Weights of a small contrastive image-text model.
Training: soap at rate 0.003, 8100 steps.
Data: trained on photos of plants and fungi (iNaturalist), 90422 training examples.
Rows from block 3 of the text encoder, named by matrix and row number. Rows with one number belong to one attention dimension. Each number is 500 + 25 x the weight over its row's rms, rounded and kept within 0 to 999. All counts start at 0. Numbers have three digits each. After the name is the row's rms in percent of the matrix's.
# q: attention query, key and value (stacked) (text_encoder.blocks.3.attn.qkv.weight, 768x256, the q third), inputs 172-255
# k: attention query, key and value (stacked) (text_encoder.blocks.3.attn.qkv.weight, 768x256, the k third), inputs 172-255
q.140 083:539482504475539511505506531503489476526443486489464523523492545508471472514503484475537511461488490509505509463504465519516492502488516500495474515464509493474506490486514531514506479478484507470508481477500499467530467447512469494514475532511518481500
k.140 090:497509483535510458479461533483472485506463486472523504494537468483480491537528489473486560457492509498498487542540447512491526493516457502500522491515497492491466519506512547466499503466510486514502468564485491488527508527480452491481500466514479526541
q.141 090:510487504475485476487490471518510479474496455493467537477497497470476545449495497523500480519442496523523501521498490534494551522520467530497515477501515478465461524484474508470538505535502510530485492503553508485464466492467516474515473462503520526542
k.141 091:535490514486486465519530492479532505533552503500515498491473501501471486489503497470511473540527497475499504498496542500515484546452457469522495470515533500504499549493517514486509473489488497508431538499455482469522494474496486465509509532526472480539
q.142 090:532489499497529495530465487471520490491502509491483459516537514452483541449484481500492452500506530469517467505516522492458541500526454480491503468467496484481492486534494512507482508476528495520495491452532481513504504483493520462499499527488506483476
k.142 097:515511499473481521488484456537517516502496481482496473473539523495517470513506503461521472557485475528503500530471516513500520551466471503530457480530467483503530531525462512490498468482491527510448514525496488455466534490528497489497499481515517483541
q.143 086:483506460466496493493459512502506477498536521553522509516514497452483527481503505517505472530486507488503502491477483560521522486516466505472485493501522480481472503509492492474466479525512519542496533507517447471509492489514468539469525472513458516496
k.143 084:459466498492520487527502525500506507517513502531516477515479501532477478513496475524514501532516490484487505502490523552484524442485546505538491502534492490509497478531512500453512499513493486544491512481507530498511507543544496507495490546503484507477
q.144 099:510470491475527487464432511477494508491465528510453467523472530457466530517524454499509503470454485505528474457507484474452490512500474493497519517476503483519503519470516471523514512501529458531546488523499476480495537514511453546474479520493503515510
k.144 096:501478520444453511494519489520529481520493492499496454528469527509519491511478511513512485499499466476510512513480500512491521503457481484498469557505579512488463560518483447512497455523540510485490472527501512527474545490506436478476476490508530482530
q.145 094:496495488451451518485489488513467495459517516512513505431488501491490506497506520515503500516510508484498521543485551546523512534508470496472489521493508469516455508484486514463487463549502500577458514508519525529491480503478495491503506499526481489480
k.145 097:469495514501510496532526514450488511488536525559509473473475474503499479513523510477493482496509518500500548482486568502518495471508501489504513455462524510510475516503535497478508468511498505494504482469472484485480449475503518475500503539532458477459
q.146 085:515452510434474513516487538458479501485516541521498498476505495519476511548515507461491460521491505470530474500460541521505466509500511472472499499478494473451470518501522518474509468476461490526517530495459488534514507500515531446479556489483483532465
k.146 084:509525507503474518529485555476473465517477489504500482489479529487500517505484514491490493507483471488525532489495535426521515474459522474505460459469507500516506497522515505480459478511518492490480508503508501494498569492505537457481520478569494504481
q.147 114:502520507535502514484484517540494500497444480516446525506501494497508454521474486521520521497510489509478525487497448455512470463477500522546510525521473536524517520505465521533559502482486499467533468525485513498532473508475528503472501556517499510520
k.147 116:503490487490499477439554492561494486483510484479475515525502480532517486499485486522512518437489507462486501505492437476518469513490445488496530528473504552507470559523509498545511497466515483494520505538512493511526535494482450505505512505485489474490
q.148 092:470519518446494486489474503517503453517511519517532519516543481474472479510492483514502500520448523559506510512517483505489511495474523506454491491494537498490469474507483479506509507480521510476520518517492458496487524520527501517467531529522507521506
k.148 099:506470521478497523506475543554480479497521504507500521498487515497513489522534517524505499488469487556487478533535551499481496483475507495533510483475527545463498497499478436539515479484504457474470521480514485515513512533515466546504520506502505536475
q.149 112:501471520487537522478508459511491475510471484496479510551486511490476522466512461507518516467480463491477489460496487513497517499462458515474491491508505508509559535529482478485508509481541506466501487461505476450482482490517425521525481467476526508543
k.149 102:481486502493465506502473483478534496541507516494514487512540505452483512501523486494492487463516485516490481487487519555495541523542480464490497509515564481492521528501509428512482489500527491525498474491473468483497507488470475484538501517450517481523
q.150 097:498506485491504482520547534525507526486486508500492498476479494482482472472508460490528472465517493517507494559499515499452440497486504501517519477504444555509489473520499517485464497540500514499544490490518525544478511515502495482505467516510501476478
k.150 102:435506516489496516497486518498461475482493520523511486462498512509479470518491476456522499534449525511511494513464515486504506485530519516476499486515479504473506491488487549504511508515494497467493489517544468535474501506509505480482512505507499485551
q.151 130:506497473472533488500484538529503485495515551460482490454494519491529496519505483502529484494485467494474470494483495535499461493481485544521535543478433516509510521455481537502430482475516492498516477513499519479514496498469453493506526507486508473437
k.151 127:448470520485472489501471455484475496524477511493531454492486497473507518525517556504512474527461533529498530495446534540456517488533503517493445524452502516516521489497540498534496478549505523461472525525526499523526509503545484465514498510490504474524
q.152 094:505533531494510558477528546488472556476474453503455508493498513503487467492501503456491544490482446491494514492474507491501512505508494495474489499501529474502468547514514510479528510471507524503503536481504478532528485516491479484484497509511504541493
k.152 089:568529546501517474502522545487523507525512517492523452529529491513506483508510505511484489476483506440534479510514501469494504537470487495496521488508541535524441532499501466506480509505513506470498504534469519535478477458498477519499445490493521485495
q.153 111:489549462534470470479528501499528502506495507499518480454504474460514529469514508495496451532534507495514506542486512521477481494474457504506537449492477546469482511473517480456486508530506516536517516495527522496497512511496522477467479512518484511484
k.153 111:450518507491526490513520501468473522482496490528520490468497510492517511525495507453498511558527491520521478525461498521509498508499531507514475477488465468518486477481472561479494477534522492509502509512486530504496519511557542527482488477525471515526
q.154 115:505510519519538446433491560518546505508446493488474533537492505501489491478497481524523532476437477555511532496512464486470506489456496498503492518511522517503490477512529508527517480484522485506509510528502512472536492473475497527478479535482526491518
k.154 119:514468469486481517485483524510478488462507500462494528519478467520511456528487450495512523501540487500494509508532436503474503473532445512490538512510514517489516503492484466503526498477489480492506494507543501565567488516461483504502524494507509499512
q.155 109:453526507472481490506458532518486488524511544474481443485478523523493471524490486483550512496529508502529464518498494443485497525500513495480526501479488492529462485489507481522464488483533484508546556523462490466505509494536543495495510506490500501471
k.155 112:433486525499507543480499498531481445489486521520512498485480486484536467513502493511527499526474538513527499508505490497465514452486529487503492508539515542486487450487520481506523493506556506519534500491554520509495508479498500521499500501500544539489
q.156 083:497480471484471511523483518483477485528492480508533496500474504520500518505500495540506506493540512498517490461478562477527484516517542493479456529485520478457510498491493480479496522572469502502489482487442484480481524522510472497490499535532511490522
k.156 075:509524538499478528500532494488474476514509523526531493498523510489500515479471460502511516527510463521527499488464515515486492499516540511515504492555515532482473488462491479468532456467469467543473478524473450516485487471537485513500543476507503507473
q.157 096:520541504515465480508478523472500522509518502517506486488509516511517452535504533468474534526527505466501497476464499503479494496510530508535505484483521454549454463516536494483471481477526490513505523477504439535534512516557491508484528488488489518438
k.157 095:492504488509525466512514493483492497499468479517513511549481498551506476483496537554488516502472505426550492510484515481485498481474535492487509507452516512573493466504528494501493519511497536513500512505529524518484518500596477519457457461510519547508
q.158 134:524446464473546508475506480509500482458479471493476482548512494462474525452482467482506503476491489494501503496516515528488474495479460496484535506487486477474532511484522552509516496487491507487501479459522515494494457492467489471517481477490542442513
k.158 132:534509526535482500530459474470502512526480493470523479474501498455459499494497486466490499516511480539482507499519517546501546492523484505542451461499499436446532525506491520466468505509511504489484488481500492466511511505476498443489512473529558413538
q.159 089:502474499452534535544521496469468515505493497529471483496507484491487505468484500484497488466466491522517486498518534526500501518550505518497481512470490490455509499510462491447485512529487463513473472469475519503458495457478487482518443534517485492495
k.159 087:512501502475472438483477498487518541521486526513503466482495519513487518514506494473517489507492495516485542468504530503494506509512493516546510463478524494444470540520499526470459477482498473492485485532455449502459514470490501467523526521511470502505
q.160 130:505558519519522500488576536499483478509479505498508527498460502513525487524453470490504549481468483498511535475505488505483460486509479511487523464540480508559464507495524531511533512495533473496503515495463505542500509502496497475533513512507494510510
k.160 123:495485505514507503496515539448475482514514508482486516448492528470513498475472516506547500486471492523490531487489483514497477516523512474509472509474524491503506522510518442512500532462480487500488469531547493531509514489494469459516475543493505545532
q.161 094:499512507489506510484470470501503544515498504479501516437505520518486500488522498456474551520506492520450536475502472526550538520511443501513487457523494471496521460510478478514514501487524510536542520491471484464463533489510473459530515480503493545547
k.161 092:497505506501538533477502484499532499495471501506476465489519458497494476496514538499532521490445470495517467527468493432531518520460487504484493496470482504494525472490510502542471515532488533508503518514472494443494569487518486492536498456483510494545
q.162 105:478504466448459491495502544497490461505471501489507530521481505516512538494482485529501549514508465484482481475488492504507461503511480531512573522529506536565493484514552490543506500516490469551485493473452504502525507505510493525521511482524521524471
k.162 107:509507514552483471523518530471497507516469497492500517467477508486485498477471494497535481473472517509503518470491550521483507489560502489488473499465516519498469504452514487511513507505460546461481474505502510515511468475495525478500471548460484487516
q.163 114:470483512499459496491469519496522538519496484537500550461511495531489482471446532491480541513482521513501491478526496527515490487494483489531517476524512506489523528491484506519512504481501520561548484484472497492480520491503483483515520479483478517507
k.163 110:455523481493470486471496531471547553512513514517459505498499524482466435487524470523534513476462484504499497487472475477500507522499504484541485479487504525497485502499495534539465515548483508538514531482517491489487472502488549459529467510511482485509
q.164 118:522518554527511504492515480526460490515520508501473462540504510479474480551512487532501437459505488537526534464501515493488532465490490495502447487510506494504437482522478483463537472458496493456508496511517492505498473530521496509454475540479478519513
k.164 106:527494506509521496529534475526483465478555470490484452520446499527502511514505499493480490473487512506492487497566465437522465486480477479508536529530451492531504494517501485498497513458494449485474525495535517490495527510545474549510508513518451462524
q.165 089:590492490516547499496534459540490525476500483469493506470497504492496500517503530506480516489492520471482525475540496459514514543530517507501471526504489499519463493481515483476488537456507501488479516505515505524503486499495505468485495492533474528520
k.165 098:491507478473526463494504530497494492503509494504470475540461507526496529475515470514500513477475497561542484505523474477557481515509457520460489549528515523558540521508494433490507489518477472485463525507518480472515528505475475534489498514462515476479
q.166 099:494526493515499515500545509459514512492500517532473461575475563482473444504495519527457508490470490536510518472490504470500499522495484504485527458536514496507480530483501472489557513477486488469514494505460505538494477494500535517507504517493529521541
k.166 098:504455489495563513464509504510511487500486508512468451537504500476527481494526536503480515474526487510515488522468492426517494496440533498465472521509538532490475532465510465517528520489500531469482500494525537433517536494517506478514537518510521538467
q.167 096:527501466544533485508549538478520536461506522505527531459496472518467515478494520480482483457472538504511533503537501508460516495507472483505492499500464508516471522466513494505481489505523486507499484501491528542484491512492493490490511506499507502456
k.167 084:487475506512495480504511475435507481505529544534531527495480478497524519487517474497527515530514483519515555501505487570524480492495536504517504487492496483537511532528508438487499529505476444533529492517525484591514464527483470508504488488473472484508
q.168 079:527490459467460513489439555512488509523507487473493454494494506521469490469459483509476495551512526497464460486480488498520459554499482500492517498496504534506528510522532507480558512505510510560507494516556485484496526534508480471528475477451481505504
k.168 083:500505485505473461502483571504554498491464500486522567465487506484499505513505466496489531486475517514507506506470459471505497483512496498507493526526501503489488485466522495465502548524510537517520509464506466483492546531546519547464455464467513485534
q.169 092:513518568503486456514513517501494483547481481490508528467461502507478528516506492505511537458516512475453527467460476470467502502532524506499471500502533450540460526499528551506510464487480496480495483525538543483510511486511459476494449503520500485507
k.169 086:552474469515506500510457484508471539505514460483506485461529535473487501494457507484519485509506512458486503453505507537503509496508473515437504505500479520503508480494499479463538498504514539473529480494503546509538458508508511520481491533480520492482
q.170 090:502523504486526489527465497491497454518500500551514517498514482505554548503492487468526477492546544506501476543493514505460487457445510504544485482484540549463517518473514492516526456535490517500501458507518519465508481528505511488483502535485473495488
k.170 094:507513497518506563526495477517491499470513456494532507525527524523475454512504465504487506496499514440492513493522510486481474546486518487529518442476456497470506434505455526490520492475470483565513485526488514532493497479477487477491489508532479463554
q.171 110:485514520557502464496535515520519526549528542515506519480480524463509478477527497512519514453476439541464499480521510502531532494511487482511482506472485485484454502485465495487473460518497540458490481499475491514468497477523476468486463509486509489462
k.171 107:509456509513491545549470478532476513495522483493482495480496509514534483513472514481533493550484486491471532510486536531473503539521528524480495484496479482481511475529497485508470520503454448517506515485508516510482483481472466486541478489484472515487
q.172 096:487485459476471497501477486512510489535520499508496508494516493490528474483499520477504467526508486457516486505497530485467501503485515508502502467481481531471541506466544489476451476515506517516483489491498463504483513510484516502486513472450522471475
k.172 096:458515539522501485502489535477475500522501535489513544468481470464504504511517464504497484514521514542497497492468534533482544476542529503489510499527538499482471489481535529481489513496509550499508501481533503499484470499502555510493480475449508485482
q.173 130:469451519491438499523455504456515540520526482529529509452544430490507498459508489442496535514522518509493520553516520480484544483473492485546452471505514467456524478512488488510487498526503534482513512482532499466481530490523496492507538512482495505535
k.173 127:524520470489448530494503452474518572508503486527488451505549491506457491473514487490519500499479493478518521495522508505490536511508481494522566460482473506501493474489450547514475493511509550526463502475449497530468457514465536473515510477527483496513
q.174 109:459556505502487505483505525506477494507499496534487520561503525543481505501529583511490484478547466508459493501499528519495487514475476512536538505494530549497496538498497506480513507512477490547518469450437520518484492529500500508494516521467540508473
k.174 109:465494532470529561484518481524501476489469513461489519503498494501549464517485526510469457483474489450469459526474474502518463516490509480486460488473570527458505531486502510491479557481481538515509497514517532504475528509522485501518525568513512514506
q.175 115:482488521477459465534459524470517484509498485528483523512504472505467477480513452507539531498473502500506469532487545491511479485477526502563513526492493524473501509493499489489480473527473487523465509501522495504523492499471501551501456528459515438524
k.175 116:482530525465467496535517509436517574482489543555501481472480485494508497482480507490509483491492529511508474523495542540505507496523529509500489482485439531516464496502498554487479476501524487518453528516487453533446454514506518483526471472493465477549
q.176 094:496505509542443501530474504501527463518483558494512488589461557526474494500517493529511478490506460521481503500463486515534511455514535517458513546525484494556500497443525486524502510510505475467487470505478512505525508509477493521513528501487522457503
k.176 093:528432485516460553501451459511497486514461495532528451456513494464550509496494538491514509488517490500503514537486530523517518483508502536508473507494486471486483580505517515511445516530550521472478509512526499500489476480475495489519484481466478515479
q.177 130:529517541529502483493482459532499521486493489509478501507486491493470488539476529509449491505496534525493551472521521479535529528526520523452456523518519526548463457518477446477549498446509511498490502481537499485486504509514454503496466482498495517575
k.177 141:506478482468500489453514493533507505491520476496464470503512508539519504514509505519483499453479514519512473487536446474551497511473469484485489500501476481525531579493453461513492522497514494509484520501518499450508489516489468526490472491507508474504
q.178 098:535509570507511480491539459461492531503527530463511519517474529474470480501504480478475488518478494522511526469484536482475548501503484463490471500507493464504458493502451486487542487506540529487508497491529503526488516487518529481486484493529519506511
k.178 104:527473506498494481471511459476474503500510475483501452480489488509524480478498540498480497530490494537513535496500522471505518478494522504475503502480524474496514534509500456523522523468477454456487494482518497471468569521518447489488509493507545531470
q.179 113:453517521480493478528506511508492504531513505534444491560533515520474444487531478541525455478478444550513479517458509494500497496495481476491525506506506532472492523521504482458527474525481526464473472518527531511469503520505496520531468500472501491524
k.179 113:511482550524473550514491468563516497492504516519513473444502500490535474526471511481489471544530500517505474535495508479487510505461523505497532520525515495468494510514530537519485462484531469493557524528523481470478538519539511501500494516523498532518
q.180 099:523567509456500495480493559505472499510497463480476531532520542517479494487526497499534530492464458470481458513492487494515477535526469516524527480518489519488516524523506486527545531493550465539509527488518514547481521517457483487510506532501496502530
k.180 105:496502555515531464532492535471498510475495559498503495502445501488496504478480527486504505493475553526461478501479494482491485497506497482461491524495496543495527475481532513491544504473472496479523519497481478491501580521552486493520498548498521524535
q.181 106:510466512498473485537445529435536535466499510493537470508524499502495504470505503463451515528539563498518539501545499480486516485483524515502510529495523454477514462467519486488488526504487528494486496522478512535499490497552512517476519509502495482478
k.181 109:501484480506469470472507474462512517503522475512514502522514494482464480509502541495495473545525460522535517469497552509474527475509499519485484469506499488503518530477504490527512483519525475455501490458500482523539492501468515488505544464473559538473
q.182 094:464553520473464502489489527458510500537511501459500523566522507529536501462487528475507566486511445470469510506483513444510488490510506510486529462486486476547499509512520528494505487526518533490485490496487512524504496502504520516512516521520502477517
k.182 095:502499558520476552495487511511500519494481515475514504491486506481516470510425560504500493495491517523449530486464559493461524469520543509491474511498489470497515485505512530477495505513478534442518471490525489507473494483519506452494499532433510574510
q.183 104:539527464483561494483494454553490507499497509463495533460491517485522503501524507491509458462478450508446501505505448490506480519519506492511467482501457492474501525508480478509419512471513532495504472503525481524511488512499484499505525501508458491492
k.183 097:489506532460505491496440499532481460508497503519504503487457524526487532484493500494487490528484472552462516506512485542444489501544487509510524516525471506524555470531533519489519492517477451480495525492516481546496481519513460509504507471504464527513
q.184 085:503459444496512475511516462487529511479511523517559519459497478510551478452496529464496481520494499496490467508525470494494505491473507476519483470479483491505531541476500489486449484491501523534523472488468514522470482466509545486521550508530473498461
k.184 085:480495464482479464498484469499465512502468520514508514518498480525505464489546487534499458520524468534479526517464519535490542528524525534509491473482504544481515455499483537514477478549504498490524540498508523494495497493483501488527529457530499495511
q.185 110:492480504493504462498531502477483527558497555497497509440508490463533512523513484493534503479476497491493484510483520503506503490534501468519507511469476471495482494459528519488421471528511496500516477486473511512495471479488505494488484494504520461470
k.185 114:464516515483472475513531492462466497459495537553539504487467470481549552501548482486501514530497500477503520507455569595503540489521517528503530485494470515520527469522537543507515496506515475541498516479498483543503465492490519533513492489463473450514
q.186 085:486502483497480531492522579489486506530517486497474480540475522503482454472502474501479531511513468526482492476472482516512422497492474501484549483528486475518509523532513514473518506491516498522520467510459522568507532531514505509510506507501493532471
k.186 079:498488518529510500501498526523495460490491516475473523471444556453496495494515489456506493526501492469498525503467486479486489480481487487470492531553517503493475475476512489505475506532516496466548504495540511487492574523547542481492525515455524536519
q.187 094:504496476517493514485550472491484513518501487500481507492474526496438473507527509507512528452472458522438527523495498514463495537522465523481478462508454501513438545482482474504488484520537515496463516497509491538491505504498466516509496533502492468499
k.187 111:502460530484522495538469554463488496536475538521481464471473519484553542532485489473501506464498518505500504503505540494496493522486515511479510518492501515498471487505512472487524530495477507498501490500523530503479501551511450525531521554450463487473
q.188 115:517531561527505525489505475512483455493492502513502505558485440499487492528469516521496490493501512498549532528496529505482510485472493508516492481515512527507502491501470501511529475484461474480483503499509486464504477506516501529469472477456546518547
k.188 119:531507499491514517478528516525495497505527484492515466539498459517464500511503506499501494440507501484507468461567467484500472520487502471506516522490459510502464515477463495473490532445495514508443479482469521488473474489470487512480484533557491484512
q.189 119:545513439461593545515502473483495513498527472469502504465533480531533503483512516483483487513494468512501497495515435503472468532501451475503473444499474489475481538508486497492473512480531497530514493530512480507518483486484514481497501482504465504493
k.189 115:464532512495525475522487542545463465498502509489510500535475472524465519492511474517478499512508494515503468502515493457485488532474471507517518535484488526501494461501501495498513467484463509499547491504502490491498521536545473498500519486550476519522
q.190 118:471489456497491456511528505509506507500504496477481491506461514473514516501501462511487497506508469495491431517468456516520452507544554508458508573467483504540518511484531503521498489510501488522472498531489490507501509500470509525515472493511476453469
k.190 125:474485493548500483520451528502469472513476490490497551472489527449554518542482469491479511531525493487518501507479524536473534469525498508466477545538522445488513517507541476509505466556509515468533478521514510485525471508510518489517489484472542519449
q.191 112:512535510540529484535501539472483535476508522512519514563514507529477486461533520508492510451531486521489545501518514509505485475468495477524494514491480510496465524476476504457475484520448517551511482497458511557509496510522480519500490525456504474453
k.191 103:456484523450506516488476490500484496499516515513478506534479510543531477507453556522483456533511442468480506499505481509514478510450507543504466484489494517496468532538513500501450530498492453495523526498555484544498496537517482481531502512483514534528
q.192 103:487496489509501525519494574439525503555537496512473499476511518515548475455520522474487575523512419468495494496504501520481510506499540499492507492511486549559485516518473497492450511491438514523496513494510513511477493510503561494510510498518523467471
k.192 108:515495532501500485523518527476500539529481534527529489487498514461511501528475493521467484474492469500504519513498553505495506496492493486493492495486452509517486482517505513552471516480496570481503530520547480509556515522486493488514535509512493525487
q.193 089:488488494472490489490496507488544509522490514478492501448504485483474499516512540498522475478480505513491514478500508472475523486458493504481480483466445527428452492474538490483477456494501506467505530466476468480473472505475504452496507478520531538488
k.193 089:500473530501483462459504449503491496498521488499504511434551519480517502477500521483507522521475499475476535543460477515540499456503522497505491517476489479497485486491503523496471515508541508508511522505467451546503467461494469503497505500475505480501
q.194 121:489585507503525530458519557503476481536483477523439518555518532529507511490514444526541500512514452495499513464491496466502513503489512495494489473527536523496527511534524486502521552514513500499508491545501523506556529516505520523508522469505490507504
k.194 118:513515508515488496497505522529456481514524523503515482497496479517511539485470482525505476496486501523513508507498472450515499477503482489447529502487496500529491489485543474503501482514497481544526521542519497488500454519528479509527500533502513551526
q.195 120:464436495485487522538509497472473486486503532522534488466532523474505496491488543505467494495469511481525511511539505531481506505513487446488538464485420455511501526481498516478496517522509479499508473461524530501500508520494484517476513495516499486483
k.195 107:465487481516473487482489507463523487505469525514538475493477480502517497501510530470483476548511504471535506486546535519480500549512555500493465477477513476466485497510520504489541477503489512483510495447471495514490503507470490492536511538509489465486
q.196 087:468479515494492506456485499481498506496484521514530526474515537476512531481506484513540499518512497510468514530513548514549480502494484477499454516485514457546550509493517531482462511551533474534512447477518493492529477539468531519509514475540481452504
k.196 092:472512495507501469524505524519440515455501503537500477486533507515521551474524532514466469499518496531476521494501511500489510496519495487519498481503525558501507482491495519519503457479481476503530466484488508482513472536491471512502499554560479496501
q.197 100:488461482455436492520494482493499514497528545506525507484501486433502523501505522500485472445491484526478482486504561463461508507549464480496514492518496468466460488460557488485505528482488521467508476470493482498521503547500482506513499491489501477510
k.197 099:485470497498451471519514490471493482518477506508490471479525523516446486504520550493495535519513469490550508474510493499527494498524560523477523499509518508478496480471459480504548504522493480496506522532452520503446473552482498523539502514538511445513
q.198 115:513463460468468503568517489460499520473500532497525448500506492490477528469512488513452513473501507457500480534506485555492482503524512454487510497499490489486514474485540493481465472485472465500478502459484495481484462468516508485483491494522524529507
k.198 110:470530504501474525517500491451525543523490491519511495476509497503494486470460481504469485507529523464503493481430496517496494500547505495496494511519477468486491479533570494516517512539505500447491512451490470472469491518489553453508509466527491457478
q.199 118:522538444507525485509528485500530506531520482515463500513501530519460487492487505485474548517494519548534501465521489448484526479527506510501506479499521505494494497524484455446524490461477479493479508516531464474470529511502475485501497542490481464528
k.199 123:541512501484471496468485468549530498513493489470508531571496536521477526522502465519498500490485467479482520498533519483541487521483475512505492486506492535514489479533475481497509490522530492495469505542574449470527528481473448504498498518477523505526
q.200 084:478519492513484548492492471444512508483489516510456506523493509516534517502492471493520545502485449487494473484496498469490524509513489466493489484504466505493511524479497531502490489515448451507516499524512527513510546500483515499477525498469503469488
k.200 087:525535468504506517507508474532523478438479508466485480484473475502436468502483473513487518492472485531553483529496509480483479504485506496490492473506469518467478463513492537493461523534554536504501494544523485526503476489440496503483481555474507473512
q.201 097:492443501436492516485516521464494519501525499506526467506543488496472488512521503463512523516522474501481487502520507505516507458535540461480487500497538518474501500478518502493521519527494501552541476509485506492477543485469505490473510492522530504514
k.201 098:511485532516459502498516469534490511478530486517509489484480478504547503511493499495473533492454459479481521512458531477481515484542510512485509498523468478491540522458464499489490487435460497501540505490518493509518488493499502500533525523535526497519
q.202 093:498480520487483489515484531502521542484538524521482475519499486498533501519500514463490518507504484469487502531480485554544495505525501517500500522499567495550503469471511491499444508502469524536493525454464487518518469526487474477522493540508483511488
k.202 099:510489512452497474535490513488498546519486490523502496513506520508514467475502547500465488492487487490510489473492517550462492523540542525545491507520487525508530502487498511518490516490476471518502526489454517520543499545520490501496504510502500492518
q.203 094:472504523528541478437501495527508495511488497484516512452537502455530517518484546469515457490493483527542510460540485498507510494483490518507536509491461475552497549508460541493486522529486509517512502471518512512476537513489503525496516491496472511421
k.203 084:499480510498459481479522484474497514475485479504480493488521480498518463521517528512556462568486441510508517480499530482496483499470468522529527458457463525526499508531469523515489526478503520501451516508487495515503474464496522534537512534428498502468
q.204 117:500497547501528465490506498532531516463504496501525464445456513497513440526499494454477439525489468480464499486514490511481465492479483458468505485462480506514449493496478484495512496481520525472504539484482496499479519479512496476478497498534480518511
k.204 122:475505495495491505470480494478517495518460493516481537493500487477461472522531508500555480458514458463487510466485477448522477494494519441539504478467475481430488487477459519520493505535528512525537550477437515523465511487483473519522487477501483471496
q.205 106:499488544544524492512511440532496516490454507508530509506526469514521469528518524478457491514497461461486546485508524473517475497503465470498493475503481507524458489463440480442515513477465478488502484494525517509487570475548490508523516513499460490494
k.205 110:462466515474507532456465508488505488487485511498507465474485502505493496531490556487511500462518421510519546526532454481484468506526502533520476480519505564475464480516455521511532510518504490507563468474484506534473503508456468503476489521516462484473
q.206 114:512536470527520487457512530525507487510466479482486526496464532515508505512489468531507521495514506516484479502492548476500502486522499499502508490475552487504546483524494483490530542504547462466496511537542450492508489499477514503539506475520470511508
k.206 125:516516492510494512489528557511518522505472484482485481560494475524484497465483463512489497516509524523477507445542510466510527495455495472482537500521519515495516502470491450535496484500489475509511524496497475432537525481516457475472520479543485536511
q.207 102:568455533526486485491510501480512505496489538510516500539490497475509550507495500464491563528517554524545495508486487535503480504497519472519494534464503502523491524462487492437489483517481463523497499473508477495516469520520507491541481567523511513511
k.207 105:517484497457457500479515511466521543489495484501481480512513527533512437483475527507518469532492487492487538458479505523487504502521499522515517519544505532517515546528519502541488505484457465454457520464521508497562501467522514481464524512509505497479
q.208 099:501521493516528508478485551498496471512486499491510559454490511524516473535483446535517453501527473466434466482495533479514445487506512488514470507519513500490483499527522512546542480479528518487547517489525508526558551492469491498522496470469454489473
k.208 090:510517506502450479513470529533510494463516518502497512470471474481485525502491516486495489488484514536469496466476489476512479494507504501474523497503479508454509475495503488497471499504509538554516531565487498496521500528478482483521485533494499568492
q.209 097:466515527518512524469535523510470527538497511483484559513551500526471494531501512466497525537518496538466496477485469491476511511448487491515498454521459468496505513520496549520500502524549493502502508514418537517517504507506484563515493473478505495495
k.209 095:471496467479496511519479517524445497460499498501473493485502500513551517500482502498529478512457470547503509541472488506497482513480485537510517499526515476482499535528526467518479521529465515533496509492502526549515483493521461486538517505473544519497
q.210 109:481497509531492462490489477468516511527500503497492542522513467522488495499513551474514538566475546549508516503507460480519482487478534542517490546487446542528482497478475493499486475507463500524464471488496481490463479511513498519494466533491509476489
k.210 115:513496472479507481501484516505487506422527515485491498466497532516539508499471536507490496490484489505455523557500491516475505506486478530537486456537507530542529527535490528515495515486486484493476461481516514550553499479496494491476499503474475525471
q.211 092:543500485447458445502519437514475506465507502529513499513485471494515488519500476500487498533504464537468517517523522490496529490520490502476477491503495523498499500434454466491515548494488482487507474524516462470508510506554482476484537487460531460505
k.211 100:475554506486481503491514464493493512482487476527476504483449478520500532479511526510497543496536453547508538563488497458516486505519528493519523468555538509523470530526461542502525523497476491527494497492549495494464495493493525532515527502501489508490
q.212 104:499462532526488478475536485490514524495478500486504517525476474499517440497481539451492549483495508495504505469470466498494500535496500503502487539470538552535494495457445503478494520506462501504485516485531481510465521486499479481504488512481503503463
k.212 109:506478471481457499480491498537519531479499496483507470473462482523519450491464548475538524471541460480531511448505494471427490517491531527538514477494510540523504494486464483528476508454471524503513526471445504517524525527492473539482515517534505519468
q.213 124:464470518478532484504544507519513470507534507493519486412494488494475516475487529472495483512479523492491505506511525524527482443462493500506473524486454509465503493455489532505452494530544500527494496497492502505501499492463442484506485475521470512481
k.213 129:453470494481504509525498521518477504496468535512500541487512503508520511496518512458560462501515483509486506492474552529463498506505498473539506463520505541477480486486460547469483504480471491508475491462471484540474509513507513488533481474506530499491
q.214 127:531500497503509455533504470513522490455513503479498485470481479492470477502523479502484478492492531564485467474517522444480494480501499476515493511485503521498477468521498466479524496450510494447475512514528445494475512521568497451513464531487481527513
k.214 112:502503475470504520484496511513521465506491509453494504570474493483447476516531507469537535457534466461498533472543480479528525511484493495506511469510511506468548506472446467516528508532494461487508526533488511500485546453496457456474493471504481485504
q.215 107:506545511532513482476504514541491482509482497512493537556476514525503468528471486540510483467528537501499506498478460479498500542485486555497497506561556494490515502547486477513488496455498497466485504515516506484520480539521508531495471508477508496521
k.215 106:496492505488516461511502510512500483494522475469497513494529530515511527498503456505503502489502526517485487489511456480506502536456485540464507535477570477495536495508518454496528479497512482510484479539487531466496519487518485515468518510468473530495
q.216 097:519521511507506489498515491521511473508468476483541524495472504503486517499490435497521511525556486510519502529513576486511507487502540485467494479482510510492535505519510521458520482546551464522493492537504469469497489474489573421525500468492471514497
k.216 099:537559493511486532526513489478448512466477503535464532516473468537457546468483475544521474507482480515485542477458521456475478476487495470503495460520478504468518486484526532501466538496499499528490532501540510486519468485456519480503486536505507507480